python train.py --model="contrastive image-text model" --encoder_depths=[4, 8, 4] --text_encoder_causal=false --text_encoder_fused_qkv=true --text_encoder_moe="expert_choice" --residual_init="scaled_by_depth"
Rows from expert 3 of block 5 of the text encoder, named by matrix and row number. Rows with one number belong to one neuron. Each number is 128 + 32 x the weight over its row's rms, rounded and kept within 0 to 255. All counts start at 0.
# up: expert up (text_encoder.blocks.5.mlp.up, 8x64x128), inputs 64-95
# down: expert down (text_encoder.blocks.5.mlp.down, 8x128x64, transposed), outputs 64-95
up.0 [191 120 100 188 152 108 154 180 138  74 118 111 135 183 158 143 136 176 157 142 137 131  74  99 110  96 183 150 127  83  87 132]
down.0 [129 122 137 138 123 184 111 197 107  93 158 151 121 114 122 161 125 156 162 135 130  66  74 128 118  89 129 203  93 125  89 124]
up.1 [150 132  81  80 137 125 165 145  84  91 198 160 126 107 168 101 167 105 109 165 140 130 112 132  73 150 196 141 118 126 173 161]
down.1 [113 107 119 147  85  79  61 160  71 154 133 131 131 104 104 120 154 141 137 117 177 140 159  94 189  90  99 133 154 131  58  86]
up.2 [134 124  71 111  66 111 137 141 159 172  79 189 175 143 148  52 147 120 174 156 113 116 127 140  80  82 142 134  91 130 135 163]
down.2 [122  97 140 125 172 138 118 108 124 148 142 214 176 126  39 137 140 151  84 139 137 100 141 116 135 144 116 117  59 160 148 130]
up.3 [124 126 164  93  88 130 155  97 121  75  83  99 103 111 165  85  70 115 205 159  88 127 171  57 137  96 100  91 148 108 147 114]
down.3 [118 154  89 108 136 154 164 166 126 108  91 166 143 181 164 100 145  76  84  79 127  82 144 158 107 178 176 136 155 132 116 173]
up.4 [ 89 138 162  83  73 140 111 163 132 143 186 146 226 159 159  94  22 167 162 118 174 179 191 158 167 113 152 112 144 184 110 161]
down.4 [148 101 107 148 104  34 208 100 175 115 183 141 117  64  85 149  76 169 154 160  27 112  95 149 138 142  64 183 163  89  54  87]
up.5 [181 184 123 181 101 117 144  80 160 125 120 141 161 105 157 114 119 160 146  48  53 141 182 180 127 117 152 136 178 170 145 126]
down.5 [134 125 183 152 133 106 174 115 106 109  94 129 122 106 134  83  79 209  69 140 131 189  86 132 110  97 118 144 117 112 157  84]
up.6 [131 154 124 123 106 172 181 191 140 118  95  90 149 121 145 153 107  90 138 186 175 208 159 131  98 149 102 127 117 155 112 140]
down.6 [103 134 152 142  97 115 141  88 146 112  95 113 149 146 131 125  56  96 126 140 148 203 113  99 131 139 156 106 139 157  83 124]
up.7 [165 170 139 106 131 118  96 125 120 149 158  73  40  79 142  45 138 125 125 110 104 121  45 124 143 119  96 147 171 114 154 114]
down.7 [166  98 125  87 214 173 143 219 124  59 125 127 133 144 104 135 167 136 125  98  95 107  60 164  87 116 103 107 114 135 130 197]
up.8 [179 123 125 138 115  95 166  98 184 106 174 117 140 125 202 150  97 170 113 174 157  69  89 131 201 136 110 145 110  97 133 126]
down.8 [142 125 122 135 143  69 122  45 129 101 165 109 117 118 152  97 115 112 133 154 134 106 139 159 143 138 119 105 119 126 169 182]
up.9 [100  97 120 123 105  87 142 130 150 121 167 111 142 124 144 132  59  44  58 129 145 101 157 127  86  98 102 107 143  90 158 138]
down.9 [119 104 162 124  69 110 169 125 140  80 140 110 121  79 140 193  91  52 161 116 140 118 182 122  90 147  64 110 133 110 152 109]
up.10 [131 130 152 151 136 137  97 108 135 124 141 137 112 180 128  82 180 181 143 160 156  82  95 129 163 132  63  88  83 133 159 149]
down.10 [106 166 144 132 130  83 153 132  75 132 117 149  47 139 149 113  64 166 149 132 117 143 138 164  93 191 128  83  94 111 118  94]
up.11 [134 137 118  66 133 130 153 126 134 120 125  96 157 152 139 186 133 125 100 114 162  72 119  78 136 121 114 130 112  99 204 179]
down.11 [142 206 120 151 143 145 157 113 161 190 115 129  53  43 109 150 130 138 100  91 118 145  65 170 114 144  84 167 146 108 140 119]
up.12 [ 90 190 143 129 147 117 171 118 119  72 159 158 168 136 158 127 117 126 186 119 162 132 105 159 122 135 122 145 181 184 155 192]
down.12 [139 103 164 122 136 192 161 109  81  94  75 130 120  67  83 164  98  86 136 130 152 169 123 120  96 123 103 137 152 144 129 162]
up.13 [108 119  76 108 102 152 100 148 101 123 153 124 155  77 117  77 136 123 126 156 124 109 169 188 112 111  82 130 148 158 144 192]
down.13 [160 122 186  94 148 140 141 145 148 159  98 139 100  91 145 105 155 107  86 106 107  97 123  67 126  85 135 145 158 138  73 219]
up.14 [191 108  93 102 148 154 141 115 171  80  95 188 148  86  90 147 182 109 104 188 145 137 111  77 135 139  72 204 137  79  86 133]
down.14 [137 178 121  91 158 126 130 139  99 155 136 114 116 131 118 105 154 198 102 135 156  89 151  86 162 157 137 102  84 100 110 103]
up.15 [147 150  90 169 159 147 111 138 102 149 189 129 147  97 161 132 116  99  99  78 183 107 117 112 116 114 145 168 107 168 127 211]
down.15 [179 139 168  83 174 179  96 139 134 166 121 130 149 140 100 140  86 184 110 142 203 167 137  90 120 129 146 107 160  82 139 132]
up.16 [140 111 203  94  90 143  82  83 124 111 168 181  82  58 108 113 152 141 114 181 103 116 159 114  92  89 132 130  90 119 133 190]
down.16 [148 127 155 139 124 131 153 122 161 109  72 157 167 137  93 146 164 131 124 150 108 105 175  72 191 135  92  98 144  90  88 124]
up.17 [ 84 123 135 124 121 129 135 102  92 130 172 137 152 119 133 114 117 158 149 112 153 155 149 144  96 114 173 125 137 133 145 167]
down.17 [130 112  85 100 169 140 144 145 121 109 135  95 122  92 119 154  77 103 152 111 162 115 193 129 127 118  56  89 130 111  67 172]
up.18 [114 160 152 208 138 129 107 112 114 124  97 114  83 163 170 145 183  87 160  84  94  88 140 152 132 124 187 135 140  29 110 130]
down.18 [ 71 105 123 105 166 121 105 203 151 149 190 175  74 153 112 163 124 133 195 155 122 158 148 125  82 103  87 181 133 132  90 153]
up.19 [159 198 102  93 122 106 132 153 123  61 151 126  98 125  81 135 154 125 144  90 116 136 164 148 152 148 109 141 105 132 148 143]
down.19 [ 76 171  89 101  83 147 176 145 181  90 132 123 155 111  68 145 120 100 109 112 127  87 164 160  74  79 136 167 132 141 120 114]
up.20 [146 166 178 148 123 145 130 132 153 124 152 159 212 151 111  76 146 176 146 121 110 138 134 129 160 148  96  65 141 110 103 142]
down.20 [120 132 130 168  62  89 114 114 155 101 114  96 146 136 175 144 187 133 146 170 154 114 112 145  89 119 181 138 114 100  83 126]
up.21 [124 110 101  83 135 129 171 115  74  86 167 147 139 172 100 102  96  37 200 115 134 190 135 200  99 129 101 118 127  64 178  89]
down.21 [198 117 109  75 120 136  89 155 203 107 111 167 154 136 167 110 145 139 110 122  64 147  88 129 126 168  74 125 130  56 112 149]
up.22 [118 108 133 164 109  84 166 129 139 101 102 167  91  98 156 117 149 138 162 123 131 116  92  89 133 119  75 140 127  98 156 104]
down.22 [138 113 132 136 116 142 152  94 128 106 146 106 146 111 166 123 131 149 107 137  81 126  85 137 113 114 153 179 101 129 121 171]
up.23 [159  68  75 164 146 106 150 180 198 138 127 149 102 107 127 165 146 150  98 134 122 134 143 124 117 121 118 158 130 137 123 141]
down.23 [153 132  87 119 147 104 111  97 123 124 130 153 128 136 134 135 117  88 134 111 147 142 177 120 105 108 171 211 170 147 119 111]
up.24 [116 102 137 112 148 119 136 200 152 123 172 207  94 127  98 172  99 111 200 137 111  79 148 116  85 159 117 118 139 113 151  77]
down.24 [ 92  86 119  92 109 139 133 165 115 126  89 119  87 196 139 149 102  79 108  86  99  95  79 149 128 177 132 132 158 165  78 175]
up.25 [146  96 143 127 112 164 102 149 112 167 151 139  65 120 141 115  86 113 174 129 108 111 126 102 154 128 108 179 133 160 138  84]
down.25 [109  96 124 144 129 166 119  97 114 115  89 140 148  76  70 133  73  99 203 117 165 123 142 181 130  89  99 139  89 161 100 162]
up.26 [133 140 212 135 102  75 173 125 108 153 102 108 163 112  76 158 111 119 159 148 108 138  72 133 141 136 142 143  64  76 123 142]
down.26 [140 104 120 146 159 109  74 107  76 117 154 170 137 149 116 149 106 145 115 106 190  63 161 105 174 205 128 123 156 137 172 113]
up.27 [174 113 108 114 153 107 145 134  92  96 178  85 140 106 175 116  83  50 175 128 118 140 158 112  71 167 133 158 138 107 118 126]
down.27 [110 153 124 145 113  76 122 143 128 161  99  61 109 182 100 113  59  85 148 136 114  75  91 171 125 111 121 111 153 136 154 134]
up.28 [172 149  90 128 153 144 136 129 153 125 196 169 153 180 187 174 151 130 120 122 103 149 171  97 191 107 122 158 175 133 161 140]
down.28 [102 132 135  91 141 117 107 148 159 135 118 143 163 200 200  93 143 134  70 169 184 128 165 111 123 142 219 197 136 113 143 150]
up.29 [123 161 143 139  85 146 110 141 116 156  83 141 100 106 116 197 118 140  99 164 144 143 143 148 116  92 139 152 137 129 100 145]
down.29 [158 140 112 132 141 156 101  92 157 156 138 147 146 192 164 107 119 117 176  91 210 204  88 125 142  78 170  92 167 115 160 149]
up.30 [161 112 123 177 106 187  79 146 108 131  93 106 149  97  92 136 133 177 153  90 144 183 184 118  99 164 155 121 196 125 174 120]
down.30 [ 98 152  75 114 100 123 158 134 154 120 118 167 128  94 136  83 138 126 144 155 163 127 117 166 104 148 105 124 174 117  97 117]
up.31 [116  92 153 128  72  99 162 149 129 128  98 157 139 121 110 114 181 142  83 105 119 126  90 106 227 193 203 101 213 113 142 146]
down.31 [106 128  96 133 154 117 174 195 197 108  83 131 126 121 155  87 143 170 126 158  81 111 103 119 171 102 105 121 100 102  88 133]
up.32 [143 145 132 114 167 147 161 164 113 103 121 131 163 139 157 140  90 183 184  93 120 122 154 116 130 107 168 150  63 193 152 108]
down.32 [164 100 161 126 139 121 119  81 121 129 170 106 126  76 171 146  67 146  62  94 129 150 140 170 137 113 148 144 114 116 107 150]
up.33 [ 92 165  70 113 102 168 163  57 129  87 173 137 159  90 161 118 103  92 160  95 127  59 127 136 105 136 207 113 136 130 137 110]
down.33 [108 141 145 137 135  70 122 107 126 149 128 169 149 116 154 147 194 146 160 104 158 116 149 148 122 111  96 122 113  99 160 148]
up.34 [149  69 149 115 122 151 152 141 116 146 154  95 118 162 159 173 119 142 159 156  95 130 118 106 128  65  52 196 126 110 103 143]
down.34 [ 89 190 184  81 182  96 109 152 111 163 115 172 114 154 145  97  94 116 205  75  76 157 139 136 206 128  90 102 130 169 155 102]
up.35 [181 103 134 152 138 170 111 151 110 111 115 157 143 161 142 147 127 139 148 159 196 141  94 150 138 127 135 159  96 140  98  89]
down.35 [143 156 164 117  95 145  86 106 100 152 156 178 125  88  88 118 115 118 128 157 141 170 140 142 136 182  46 162 145 177 117 119]
up.36 [109 104 162 134 144 124 102 157 113 116 181 117 163 118 115 153 135 137 129 115  86 205 174  54 104 103 102 161  94 100 138 134]
down.36 [137 104 154  91 134  81 106 129 105 111 187 143 108 123 119 139 128 158  77 100 128 121 138 114 112 155 107 115 136  92 152 121]
up.37 [159 168 153 191 131 104 110 152 107 155 137 106 191  88 111 158 129  94 131 166 119  92 127 115  53 198 115  92 143 161 101 102]
down.37 [110 126 168  95 104  80  83  33 138 186 113 154 113 184 114 182 164 118 113 145  98 121 130 178 123 184 193  86 152 151  88 156]
up.38 [175 179 115 188 149 158 148 106  99 148  64  79 104 101 151 141  58  78 186  99 174 118  94 132  77 200 140 120 173  82 162 112]
down.38 [129 115 156 153  92 124 128 161  85 129 174 111 152 136 136 118 130  73 180 132 189  74  92 147 124 149 116  83 176 143 148  97]
up.39 [140 106  93 106 102 110 120 105  98  43 127  99 106 103 134  79 167 128 208 123 146 120 172 111 161  99 179 135  87 150 144 125]
down.39 [151 135 101 151  95 142 115 101 161 131 107 146 168 136 172  89 158 135 147 136  62 134  39 115 128 116 160 126 120 140 138 161]
up.40 [129 167 138 108 144 132 181  78 226 101 106 142 166  84 186 116 101 125 164 161 101  90 116 192 111  99 167 168 118 104 177 116]
down.40 [130 111 161 104 114 110  93 181 114 108 116 122 115 110 160 153 121 158 128 138 202  97 122 153 164 144 119 130  75  17 168 120]
up.41 [136 151 152 208 145 167 145  75 143 149 137 142 152  86 136 142  74 163 117 106 120 138 165 105 125 133  94 127 198 179 163 116]
down.41 [ 87 110  88 134 167 116  80  85 152 127 156  85 192 130 171 154 124 118 198 149 108 112 166 200 118  97 143 145 132 153 137 114]
up.42 [202 125 119 178 132 152 159 168 187 148 121 133  78 145 128 141 121 150 111 172 170 152 114 152  91 151  38 142 132  98  87 122]
down.42 [115 170 179 120 131  95 153  84 173 128 170 130 202 158 155 100 144 104 157 158 170 193  95  95 118 114  72 168  83 166  89 181]
up.43 [ 75 180 108 114 112 153 162 106 121 137 168  79 153 153 185 101  61 152 151  84 113  58 125 162  48  70 133 126 146  73 159 105]
down.43 [153  93 129 127 103 193 102 110 145 150 187  66 138 157 157 126 142 123  79 160  88  78 168  55 135  95 110 179 174 150 120 145]
up.44 [152 116  85 144 128 230 164 110 189 139 130 130 150  75  73 139 160 115 140 111  88 156  51 175 145  89  73 132 116  89 145 103]
down.44 [113 128 118 115 127 146 168 138 128 103 134  93 192 166  98 176 164  81  92  70 111 148  86 141 181 104 106 121 163 179 186  80]
up.45 [139 123 137  57 168 132 111 131 103 118 122 114 153 173 176 129 115 151 126 173 114 179 152 137 128 120  58 145 124 117 137 139]
down.45 [133 106 126 125  61 160 191 153 131 181 153 133 107 115  99 121 146 199 113 151  80 126 145  78 119 189 137 137 135 124 118 122]
up.46 [174 189  52 168 154 169 141 140 107 137 153 129  72 149 131 130  99 154 111 117  99 139 150 115 125 158 125 105 144 106 158 139]
down.46 [ 76 152 131 132  82 143 120 120  48 164 149 126 103  93 142 148 125 124 128 197 170 190 105 199 139 158 171  89 134 146 172 141]
up.47 [113  52 117 121 114 115 214 121 103 132 116 127 113 140 164 179  76 120  50 217 157 121 136 128 153 117 102 135 102  69 185 114]
down.47 [153  51  83 105 139  74 113 131 121 152  72  80 123 127  79 137 137 129 117  83 165 153  89 107 130 158 135  95 110  87  78 127]
up.48 [112  85 109 106 200 127 227 146 111 150 144  86 177  97 121 133  89  99 159 100 173  70 100 110 175  82 179 125 138 161 124 146]
down.48 [153 110 161 105  95 155 111 129 105 113 106 101 182 123 123 126  99 136 160  73 162  97 162 112 179 142 170 139 159  94 150  85]
up.49 [154 148 151 112 131  65 184 153 143 132 117 122 166 107  94 147 114  76 100 170 189 123 153 123 123 122 136  72 100 130 127 107]
down.49 [108 116 151 136 120 142 193 160 123 188 119 176  94 143  91 126 125 109 169 141 142 164 132  88  86  85  98  85 107 168 121 125]
up.50 [ 91 114 132 131 114 194 154 122 120 101 149 141 175 139 148 129  66 140  90 160 120  86 136 122 191 132 124 163 164  75 114 146]
down.50 [111 145 155 144 113 118 171 160 169 205 146  71 163  93 177 120 139 159  91 106  93 120 161 157 102 126  83 109 100 155 151 126]
up.51 [169 123 162 155 116 141  76 150 216  59 174 157 187 111 132 121 157  74 156 133 116 103 143  92 200 133  84 114 129 130  84 183]
down.51 [138 122  87 123  61  92 100 113  81 117  81 151 143  86 155 126 146 152 107 107 142 117 140  46 119 162 108  74 128 135 100 151]
up.52 [154 123  79 140 148 133  71 156 120 125 178 100 145 130  63 174 107 124 179 133 123 110  67 174  85 125 118 125 173 145  81 153]
down.52 [172 160 161 130  92 178 110  87 164  86  85 123 120 169 140 121 120 136 105 103 158 122  96 140 152 133 157  93  62 200 170 183]
up.53 [120 180 150  97  13 169 114 168 123  90 191 108 115 101 137 146 122  68 163 112 120 153 157 134 138  88 137  88  84 105 101 115]
down.53 [173  94 123 117 122 134 134  73 161 125  90 169 124 163 148 149 116 113  88 129  81 189  62 110 114  65 150 123 104  65  94 110]
up.54 [141 190 169 174  70  89  83 138 173 116 171 107 163 111 149 144 164 112 146 103 100 123  51 174 150 102  74 171 129 177 131  97]
down.54 [100  95 111 139 134 179 130  80 151  71 191 106 114 187 165 125 122 148 154 159  81 130 112 100  94 145 120 140 109 166 133 103]
up.55 [141 124 121 107 151 161 172  81 107  77 108 150 117  99  79 112 112 132 158 153 154  87 114 174 129 132 152 186 149 126 115 117]
down.55 [152 123  89 156 169  68 172 152 173 140 108 128 128 169 129 119  90  69 199 147 114 118 123  89 108 153 105 131 198  58 169 148]
up.56 [154 125  83 146 103 139 101 116 149 126 113 185 130 152 117 105  96  89 177 130 176 111 136 136 167 127 100  96 107 172 141 168]
down.56 [112 132 112 180 122 172  76 125 135 162  79 136 165 132 115 105 167 122 175 141 161 144 159 108  53 141 164 127 177 148 180 176]
up.57 [ 83  99 122  99  45 151 173 156  86 176 144  87 122 171 150 121 162 113 188 132 120  98 135 136 164  93 154 125 182 177 108 113]
down.57 [ 96 183 167 117 135 147 142 170 122  98 154  70 167  77 187 122  93 121 127 132 116 154 121  76  95  72 133  87 145 144 163 147]
up.58 [117 100 101 120 177 137 141 152 111 128 136  62 128 169 114 102  95 129 134 169  93 202 111 112 107 171 106 146 149 115 128 122]
down.58 [ 59 190 125 142 121 164  72 120  89 138 182  82 113 176  84 115 202 125 120 120 164  97 126 132 106 159 131 139 154 111 186 169]
up.59 [184 154 109 130 101  99 134 155 181 162 127 160  84  83  98 130 139 205 137 170 187  85 104 131 130  85  98 167 105 105  90  76]
down.59 [171 137 128 141  91 119 137 144 115 130 137  69 127 110 136  92 106 134 140 100 126 130  65  65 166  92 137 147 142  83 152 116]
up.60 [173 130 168 132 100 123 124 177 157 173 155 172 101 134 153 120 129  94 191 166 100 150 158 146  80 116 134  97  74 131 141 224]
down.60 [112 119 116  94  72 137 115  89  98 130 145  94 128 130 122 114 124 138 133 162  84 144 121  99 136 103 178  83 172 184  90 156]
up.61 [174 100 112 123 132  94 115 118 123 105 194 105 199 139 110 181 118  30 169 130 124  93 163  72 141 162 100 177 125 143 110 131]
down.61 [ 89 187 147 171 147 117 185 129 157 118 122 178  77 146 118 124 140 149  14 127 143 168 112  99 124 100 162 134 125 134 154 158]
up.62 [ 92  96 111 101 148 123 130 214 115 102 110  97 158  97 162 147  96 138  91 104 125 103 112 129 159 101 164  94 161 129 123 193]
down.62 [158 101  88 206 197 157 153  52 125 152  94 160  97 124 155 140  90 104 171 160 141 144  94 157  66  71 109 150 116 169 141  70]
up.63 [178  83 220 137 174 146 124 131  70 156 121 155 126 121 130 146  91  20 145 165 126  91  84 124 108  95  91 163  97 110 128 140]
down.63 [132  81  67 122 148 123 170 181  83 124 152  79 111 108 127 215 163 131 157 133 137 140  89 120 124 101 136 127 188 112 129  81]