A small contrastive image-text model, trained from scratch.
Model: encoder patch size [2, 2], encoder depths [4, 8, 4], encoder widths [48, 96, 192], text encoder norm layernorm, text encoder activation squared_relu, text encoder num experts 8.
Training: soap at rate 0.0021, 18400 steps, batches of 512.
Rows from block 7 of the text encoder of a small contrastive image-text model, named by matrix and row number. Rows with one number within an expert belong to one neuron, the router's apart. Each number is 50 + 10 x the weight over its row's rms, rounded and kept within 0 to 99. All counts start at 0. After the name is the row's rms in percent of the matrix's.
Before each expert's rows are labels from the 100 texts, of 14848, where the router gives the expert most weight on average: "fires on" is the input token at the peak. Only what is clearly more common there than usual is listed. The data: regions of photos with short descriptions (Visual Genome). In brackets: how many of the 100, against the usual share in percent.
# router: router (text_encoder.blocks.7.mlp.router.weight, 8x128, trained with AdamW), inputs 0-127
# up: expert up (text_encoder.blocks.7.mlp.up, 8x64x128), inputs 0-127
# down: expert down (text_encoder.blocks.7.mlp.down, 8x128x64, transposed), outputs 0-127

# expert 5
fires on: "a" (16 vs 5.8)
router.5 110:51 58 52 54 52 59 48 66 58 63 69 39 61 29 63 56 39 64 41 49 53 51 54 53 46 47 29 50 64 38 40 37 63 57 40 28 56 34 58 55 55 41 59 48 61 52 47 46 57 32 57 35 41 51 58 65 44 35 52 41 45 46 50 54 45 34 42 58 60 55 50 53 44 48 38 37 50 69 47 57 47 59 55 49 43 32 48 60 45 67 49 50 52 33 48 54 32 62 57 60 71 30 64 48 47 42 36 37 41 58 38 44 48 50 51 47 53 42 58 46 49 37 53 50 50 72 24 56
up.0 096:26 59 65 41 37 36 59 51 29 54 33 29 39 53 27 47 38 64 53 49 73 57 48 41 51 52 36 48 60 44 51 35 55 59 42 61 53 56 53 52 16 52 52 50 47 54 57 56 58 55 49 53 54 46 61 51 54 45 44 36 49 49 57 40 39 59 52 68 53 62 51 49 64 60 49 30 52 54 49 49 38 59 38 42 48 58 69 46 61 53 46 55 49 48 64 52 63 46 48 58 45 69 54 58 44 64 66 57 59 49 59 72 45 44 51 48 35 59 64 58 48 41 43 51 45 41 51 36
down.0 097:72 38 60 55 58 38 46 48 38 44 35 54 45 56 52 31 47 46 46 40 26 53 41 49 43 50 54 54 58 34 44 52 74 49 47 38 66 65 60 78 48 53 53 44 49 45 56 30 39 68 51 56 68 45 53 42 43 45 39 68 51 61 55 38 46 53 34 63 62 39 47 42 59 52 55 59 48 53 31 40 67 44 41 62 56 45 69 52 64 55 47 56 47 54 41 46 49 57 56 37 43 58 59 32 59 55 43 41 41 57 61 53 56 63 38 44 50 54 54 48 64 56 60 41 48 44 45 68
up.1 093:54 62 55 45 42 54 59 48 43 52 32 62 46 70 45 56 61 47 47 33 75 49 59 52 60 36 57 49 52 36 47 46 49 59 42 50 56 47 42 48 63 50 54 54 47 51 46 46 36 43 41 47 66 40 51 28 50 44 63 52 44 68 41 53 33 44 46 55 52 33 34 55 54 57 42 70 62 63 50 43 65 45 49 61 43 63 50 58 47 58 62 52 62 60 65 61 49 60 36 36 34 54 56 50 37 32 43 37 41 57 64 45 64 64 76 62 49 45 56 48 60 43 37 29 38 54 56 42
down.1 102:35 48 57 54 40 21 26 67 43 55 57 64 51 59 45 64 43 48 39 47 49 76 39 47 65 62 67 61 65 40 35 58 51 62 44 59 63 51 46 51 31 52 60 55 63 27 62 57 47 48 41 64 61 43 65 57 50 68 43 44 50 55 51 44 59 54 46 50 57 37 38 54 50 57 50 48 27 57 57 40 45 53 48 61 55 46 29 43 47 42 56 60 59 48 40 53 44 46 39 47 48 47 41 45 42 42 54 57 52 33 31 53 54 46 61 39 69 63 54 54 47 45 61 46 48 46 55 40

# expert 4
fires on: "blue" (8 vs 0.7); "on" (7 vs 3)
router.4 105:53 51 36 40 40 75 22 44 63 57 45 57 44 45 38 46 40 36 30 51 47 65 33 54 52 41 55 52 46 61 46 46 44 46 56 54 36 60 54 43 47 39 47 45 53 44 38 48 44 42 34 56 54 50 54 47 62 35 52 27 53 55 36 54 55 55 40 48 59 58 57 54 47 40 53 41 56 57 68 57 57 46 44 55 59 70 48 52 61 30 59 65 62 44 46 48 64 42 63 28 48 45 61 60 63 64 68 39 66 59 42 54 43 71 35 44 43 58 53 45 50 55 29 49 49 57 51 58
up.0 103:53 71 64 67 60 56 45 65 60 47 53 54 49 51 61 33 49 59 56 31 42 43 55 45 53 46 43 40 42 40 54 50 26 62 61 56 53 31 41 63 51 57 61 56 47 42 58 50 50 67 50 46 41 71 74 60 43 47 64 70 46 51 52 60 48 58 53 64 57 51 67 47 56 48 51 49 64 62 39 48 71 49 49 41 47 51 43 36 46 62 56 34 60 47 60 49 54 33 30 29 58 48 46 51 33 57 57 51 39 43 53 52 67 59 52 48 54 54 42 60 61 69 45 41 57 59 58 38
down.0 100:58 46 42 54 58 35 43 60 47 47 47 41 61 53 45 36 46 49 34 63 37 49 44 61 65 47 61 48 53 53 58 58 54 42 32 50 49 39 58 45 58 59 37 46 44 48 56 31 45 44 64 75 27 36 58 72 50 66 43 54 60 49 52 53 40 49 43 52 41 40 53 44 49 53 46 50 53 52 51 52 63 29 44 67 57 65 49 45 42 49 64 40 57 60 66 40 56 57 59 50 52 70 55 39 30 34 35 51 56 27 54 57 55 53 51 55 53 40 56 69 57 55 67 67 65 62 59 43
up.1 096:59 76 57 49 37 37 58 54 44 54 54 56 50 48 38 55 36 49 42 65 44 48 68 50 50 42 56 63 36 44 53 73 49 41 57 51 63 49 30 56 77 48 59 63 51 56 66 49 47 47 46 41 60 43 55 47 58 55 58 50 48 60 56 25 45 59 53 44 45 51 46 55 55 78 53 48 37 32 31 42 62 49 49 45 62 55 68 72 54 46 54 52 62 64 39 57 59 38 51 58 54 39 52 43 52 40 45 52 46 51 48 43 76 60 53 44 58 48 44 65 60 35 53 43 48 57 42 60
down.1 099:67 53 39 52 34 62 54 63 67 43 43 51 43 60 45 50 53 56 57 69 55 38 55 57 51 57 50 62 59 49 76 69 65 56 45 51 61 63 48 51 56 63 39 52 43 43 57 57 37 51 60 33 41 43 64 41 66 45 55 59 55 58 52 55 46 38 37 43 55 60 33 50 48 35 53 70 45 60 47 50 50 30 36 44 40 47 48 49 40 55 76 46 45 53 46 41 44 60 41 54 53 40 45 48 45 45 42 61 37 45 43 34 51 49 82 49 44 49 45 45 61 70 74 46 45 53 46 47

# expert 7
fires on: "the" (11 vs 5.1); "on" (9 vs 3)
router.7 098:56 49 72 62 36 44 54 47 41 47 51 39 43 63 48 40 55 69 51 59 67 55 55 40 51 24 64 58 43 48 40 53 50 53 36 52 61 49 58 35 53 44 44 68 44 56 51 60 59 38 39 35 37 48 49 50 34 48 53 62 34 49 46 54 67 39 42 47 30 50 37 49 41 46 57 32 58 46 40 36 42 45 68 55 43 43 65 36 58 43 55 48 46 51 40 50 45 63 51 62 46 58 43 51 64 43 41 35 62 53 50 32 39 58 43 44 50 57 38 39 29 40 37 38 39 34 54 68
up.0 111:59 67 34 52 58 61 34 63 52 40 42 64 47 51 50 59 58 56 47 57 46 55 43 59 59 49 51 61 53 50 65 44 56 42 55 45 45 55 47 53 78 28 48 52 56 48 62 51 49 52 57 32 45 64 39 56 59 67 65 53 38 47 60 38 60 53 40 44 48 44 43 47 53 52 78 53 52 56 46 65 32 40 56 61 78 32 60 56 44 52 49 39 47 52 65 46 56 49 25 49 48 62 59 60 55 65 66 57 48 61 50 41 37 40 51 33 57 54 43 59 54 60 39 72 46 53 43 45
down.0 103:46 52 38 58 55 43 60 38 67 42 57 50 64 40 62 50 34 43 37 63 62 57 54 54 70 45 36 48 62 48 61 58 40 60 72 45 55 67 38 55 47 41 41 40 49 50 52 54 67 48 39 45 57 53 43 56 45 66 44 33 52 58 31 47 59 42 71 40 43 50 50 45 32 45 53 41 36 54 54 44 48 67 46 37 48 56 58 43 50 39 40 38 53 72 38 55 66 58 36 53 41 43 43 55 40 53 34 64 51 39 41 57 58 37 58 45 38 52 41 50 56 66 61 47 27 55 66 56
up.1 108:51 50 42 50 65 47 50 47 41 60 60 42 42 56 52 66 55 38 45 46 48 40 47 42 43 57 44 60 60 71 55 33 66 65 50 52 55 41 59 56 51 50 51 40 52 58 49 41 41 54 64 45 42 47 29 49 58 74 62 53 50 25 53 43 39 65 55 37 36 55 46 54 54 50 48 65 46 61 57 59 52 67 40 64 43 44 54 62 28 53 53 51 59 65 39 54 33 61 38 36 47 43 54 48 47 50 46 63 42 45 31 74 63 51 49 35 56 63 51 55 54 63 76 36 53 37 44 47
down.1 103:50 48 50 51 60 38 40 49 52 55 52 54 46 54 54 46 53 55 56 54 62 42 50 49 29 38 46 52 41 49 39 34 67 68 37 24 33 46 45 63 50 44 37 39 50 57 49 62 36 52 59 42 55 44 51 65 52 49 56 41 41 50 46 56 30 45 43 54 40 39 61 40 63 53 54 56 61 55 65 44 45 56 54 67 62 53 63 53 44 48 59 44 49 37 67 76 39 61 36 69 59 40 53 49 39 56 62 37 59 51 40 50 11 51 45 67 52 44 59 50 46 42 45 39 53 48 59 42

# expert 2
fires on: "white" (17 vs 1.6); "man" (9 vs 1.1)
router.2 100:51 55 50 54 34 52 59 50 52 38 51 43 65 44 37 38 43 31 69 39 53 56 71 54 65 67 40 45 58 40 54 57 72 45 55 54 54 49 52 52 45 39 54 43 62 62 63 45 22 59 31 45 50 47 59 43 49 64 56 48 69 19 59 59 55 61 60 63 40 51 40 50 52 56 53 51 51 40 50 50 50 57 51 51 42 58 52 36 70 42 58 36 61 62 52 32 30 66 56 48 53 37 43 47 44 54 57 52 70 48 52 54 51 35 67 52 50 58 41 52 57 49 40 50 38 43 49 45
up.0 099:57 33 45 56 48 61 45 49 54 46 59 62 32 48 50 48 66 51 45 31 41 61 36 46 58 33 54 72 68 71 64 43 60 55 46 43 56 30 50 57 46 53 56 58 42 56 44 66 59 22 54 47 52 56 51 57 56 50 58 52 40 42 58 55 51 31 64 63 44 59 59 63 67 48 47 57 50 55 35 60 65 57 54 68 44 44 69 41 48 42 48 42 47 48 62 61 52 55 58 48 47 50 34 46 57 41 55 66 59 60 48 56 49 66 39 40 59 45 33 37 57 36 51 31 55 45 64 53
down.0 093:58 33 43 59 51 43 52 50 61 45 60 57 61 54 27 70 51 45 32 49 39 55 58 34 69 51 67 46 72 42 54 53 42 52 46 59 52 66 53 63 45 53 64 63 49 55 54 50 51 39 39 56 65 47 58 53 58 69 59 47 42 38 55 49 43 60 46 58 72 44 55 53 48 50 42 43 27 50 47 42 68 44 51 52 51 47 50 48 46 32 53 55 51 48 54 46 43 69 57 50 47 28 48 56 72 48 61 64 67 54 41 52 48 54 31 47 46 41 39 52 55 61 27 67 34 45 60 63
up.1 097:45 67 69 62 49 62 53 47 64 68 51 40 67 33 41 54 42 44 54 48 38 45 47 52 29 50 50 70 51 57 64 59 58 44 40 48 32 39 52 46 65 38 59 59 36 46 61 65 49 64 60 53 50 54 49 65 56 47 59 52 67 63 44 26 52 53 62 60 40 58 57 36 58 58 67 37 49 48 48 59 54 64 52 62 86 59 39 60 56 48 45 55 59 47 48 53 42 49 43 53 57 39 51 45 47 49 41 54 36 43 49 43 50 50 46 45 54 41 61 60 47 29 46 40 39 40 65 41
down.1 104:63 50 39 52 38 38 42 50 49 48 26 36 54 58 61 39 49 54 52 27 48 47 60 35 48 49 38 22 51 42 46 51 51 29 54 48 59 41 48 45 51 58 64 44 43 46 49 56 42 56 60 52 46 39 56 45 57 62 52 41 58 50 49 48 58 49 61 59 61 34 39 46 44 64 44 52 51 58 30 30 44 34 29 51 51 59 46 54 56 42 46 29 28 57 49 57 48 59 45 38 60 52 69 44 39 32 49 44 47 50 53 67 65 55 36 54 46 66 65 42 40 45 38 40 55 70 63 56